Rows from block 3 of the text encoder of a small contrastive image-text model, named by matrix and row number. Rows with one number belong to one neuron. Each number is 200 + 40 x the weight over its row's rms, rounded and kept within 0 to 999. All counts start at 0.
After each neuron's rows are labels from the 100 texts, of 14976, where the neuron reaches its largest size: "tokens" is the input token at the peak. Only what is clearly more common there than usual is listed. The data: photos of plants and fungi (iNaturalist). In brackets: how many of the 100.
# gate: MLP gate (text_encoder.blocks.3.mlp.gate.weight, 384x128), inputs 43-85
# fc1: MLP up (text_encoder.blocks.3.mlp.fc1.weight, 384x128), inputs 43-85
# fc2: MLP down (text_encoder.blocks.3.mlp.fc2.weight, 128x384, transposed), outputs 43-85

gate.128,160,229,157,282,231,222,123,227,135,162,148,242,195,231,203,158,218,164,309,226,213,256,98,211,235,225,279,155,222,157,139,169,269,222,244,242,216,140,215,189,202,204,191
fc1.128,150,198,214,234,203,204,193,172,161,231,177,317,131,178,167,191,172,165,178,285,171,266,155,186,169,215,174,200,175,130,159,181,270,231,228,227,219,202,236,196,189,282,141
fc2.128,217,231,223,275,253,197,150,206,220,286,169,149,204,159,256,171,301,170,189,209,208,284,152,212,203,212,177,265,203,228,146,165,239,132,178,194,104,210,219,166,231,206,172
tokens: "round" (26); "cinnamomeum" (26); "rubrum" (26); "sarraceniaceae" (22)

gate.95,206,178,202,188,174,178,125,190,217,218,200,180,243,197,269,178,192,180,272,198,164,210,179,193,204,134,161,229,162,194,220,143,238,151,123,207,179,261,201,209,253,221,261
fc1.95,195,192,175,123,197,169,171,111,213,286,265,138,175,178,176,231,161,215,168,252,237,232,230,133,199,231,136,139,163,177,207,184,162,152,134,209,201,248,210,192,203,231,203
fc2.95,147,169,246,242,163,183,186,122,212,224,131,147,267,156,229,212,203,168,205,206,175,123,260,182,243,245,183,191,144,147,249,215,183,188,173,183,141,279,203,254,202,169,126
tokens: "euphorbiaceae" (59); "latifolius" (23); "crassulaceae" (18)

gate.67,227,202,264,220,228,256,171,132,182,203,176,276,157,110,197,227,215,137,227,150,184,222,210,204,166,193,211,202,163,179,187,242,231,193,244,132,136,215,192,161,108,229,233
fc1.67,198,214,165,196,159,158,227,241,200,269,283,132,228,193,113,160,223,152,149,210,203,233,198,229,150,190,163,245,195,162,202,185,200,147,194,192,183,201,262,213,242,225,194
fc2.67,221,279,195,170,220,223,235,175,213,206,267,197,220,191,196,226,185,135,185,168,177,203,195,158,231,278,176,220,171,194,309,240,176,240,245,213,234,217,226,309,176,262,166
tokens: "lamiales" (34); "xanthoria" (34); "solidago" (32)

gate.203,281,169,175,208,206,143,222,197,147,184,228,162,230,145,235,227,108,213,179,217,172,240,183,196,277,192,179,204,229,191,256,285,196,221,173,214,190,209,213,176,236,216,143
fc1.203,273,199,200,201,172,252,178,217,163,207,227,136,176,147,188,246,170,248,155,126,193,239,213,206,256,237,159,259,216,151,231,251,220,241,185,158,188,218,198,171,202,236,233
fc2.203,172,133,206,186,263,161,206,214,195,232,229,234,217,228,215,182,277,206,269,129,243,179,189,214,247,179,189,76,165,215,129,306,197,230,192,209,195,203,218,175,166,162,277
tokens: "lamiales" (44); "ballota" (33); "solanaceae" (23)

gate.99,259,215,231,171,247,218,146,209,212,213,164,194,204,141,218,187,238,215,309,154,183,150,172,135,211,201,183,164,198,238,166,255,199,131,188,227,97,204,166,258,207,202,237
fc1.99,157,267,146,111,188,113,197,257,185,206,183,163,108,281,207,182,273,218,141,198,280,216,152,215,144,197,204,300,146,201,192,146,182,172,235,220,169,237,221,75,148,231,155
fc2.99,162,237,175,187,182,176,159,267,261,172,205,229,220,302,127,223,195,226,138,158,197,162,194,140,122,257,196,193,233,134,210,179,168,189,220,250,171,260,234,176,148,186,154
tokens: "portulaca" (35); "officinalis" (29); "trifolium" (26); "disc" (10)

gate.197,249,203,205,175,177,269,119,229,216,188,218,162,245,219,198,185,152,236,235,176,199,185,163,275,245,204,195,154,167,114,181,255,259,228,237,142,249,180,201,220,169,158,157
fc1.197,149,209,200,201,162,286,244,180,203,188,258,139,273,204,192,181,139,231,127,227,230,106,214,155,320,209,214,168,192,221,202,175,223,190,194,209,224,162,189,247,203,166,245
fc2.197,196,188,257,202,261,200,213,180,241,263,148,185,212,136,158,128,216,159,201,234,211,197,182,249,214,218,168,232,170,210,204,216,230,169,131,189,156,283,197,164,200,159,194
tokens: "gentianales" (41); "thapsus" (32); "goldenrod" (20); "solidago" (7)

gate.94,167,199,269,182,219,252,239,199,203,116,149,144,186,263,168,226,72,235,197,169,185,231,277,223,141,155,202,274,246,191,178,273,254,162,181,211,224,186,294,221,255,158,249
fc1.94,111,202,188,183,172,166,207,226,180,190,247,154,161,204,194,163,264,177,193,119,170,179,191,156,219,264,156,159,150,173,221,156,213,186,142,204,204,178,204,272,185,134,207
fc2.94,229,226,200,149,188,231,212,159,214,157,197,188,157,222,159,223,205,158,255,172,154,138,212,193,205,124,177,204,169,218,178,186,222,306,230,117,235,181,171,229,214,197,157
tokens: "baccharis" (48); "sambucus" (34); "pennycress" (18)

gate.65,241,228,254,183,145,217,269,117,203,153,196,162,241,188,195,102,217,214,190,188,134,183,223,192,262,278,176,191,206,189,227,197,247,121,165,127,115,236,225,220,251,211,107
fc1.65,231,147,156,225,161,169,218,223,196,93,165,197,231,214,200,203,169,259,222,195,182,160,263,231,165,239,203,197,166,218,264,226,235,195,255,198,211,134,228,213,259,212,131
fc2.65,251,202,108,195,175,156,238,250,162,171,196,180,154,183,224,208,151,173,224,244,131,183,232,196,223,212,184,252,157,244,241,244,162,226,220,149,240,188,254,173,194,213,196
tokens: "portulaca" (35); "disc" (32); "sydney" (22); "medicago" (11)

gate.21,181,187,171,233,264,158,155,212,154,250,163,267,231,182,210,228,198,200,233,169,155,169,191,222,238,195,217,220,142,168,242,212,180,245,262,170,225,165,159,120,161,159,241
fc1.21,296,173,155,176,225,196,208,172,200,175,190,179,205,216,234,143,217,271,215,185,215,147,172,199,197,264,259,145,200,142,206,258,211,201,88,254,181,242,239,173,249,139,228
fc2.21,178,149,174,221,160,213,216,196,209,185,223,218,227,130,153,184,158,285,221,224,234,86,224,217,226,195,219,186,265,258,233,259,147,193,181,176,207,169,191,113,216,132,175
tokens: "lamiales" (41); "commelinales" (32); "melilotus" (27)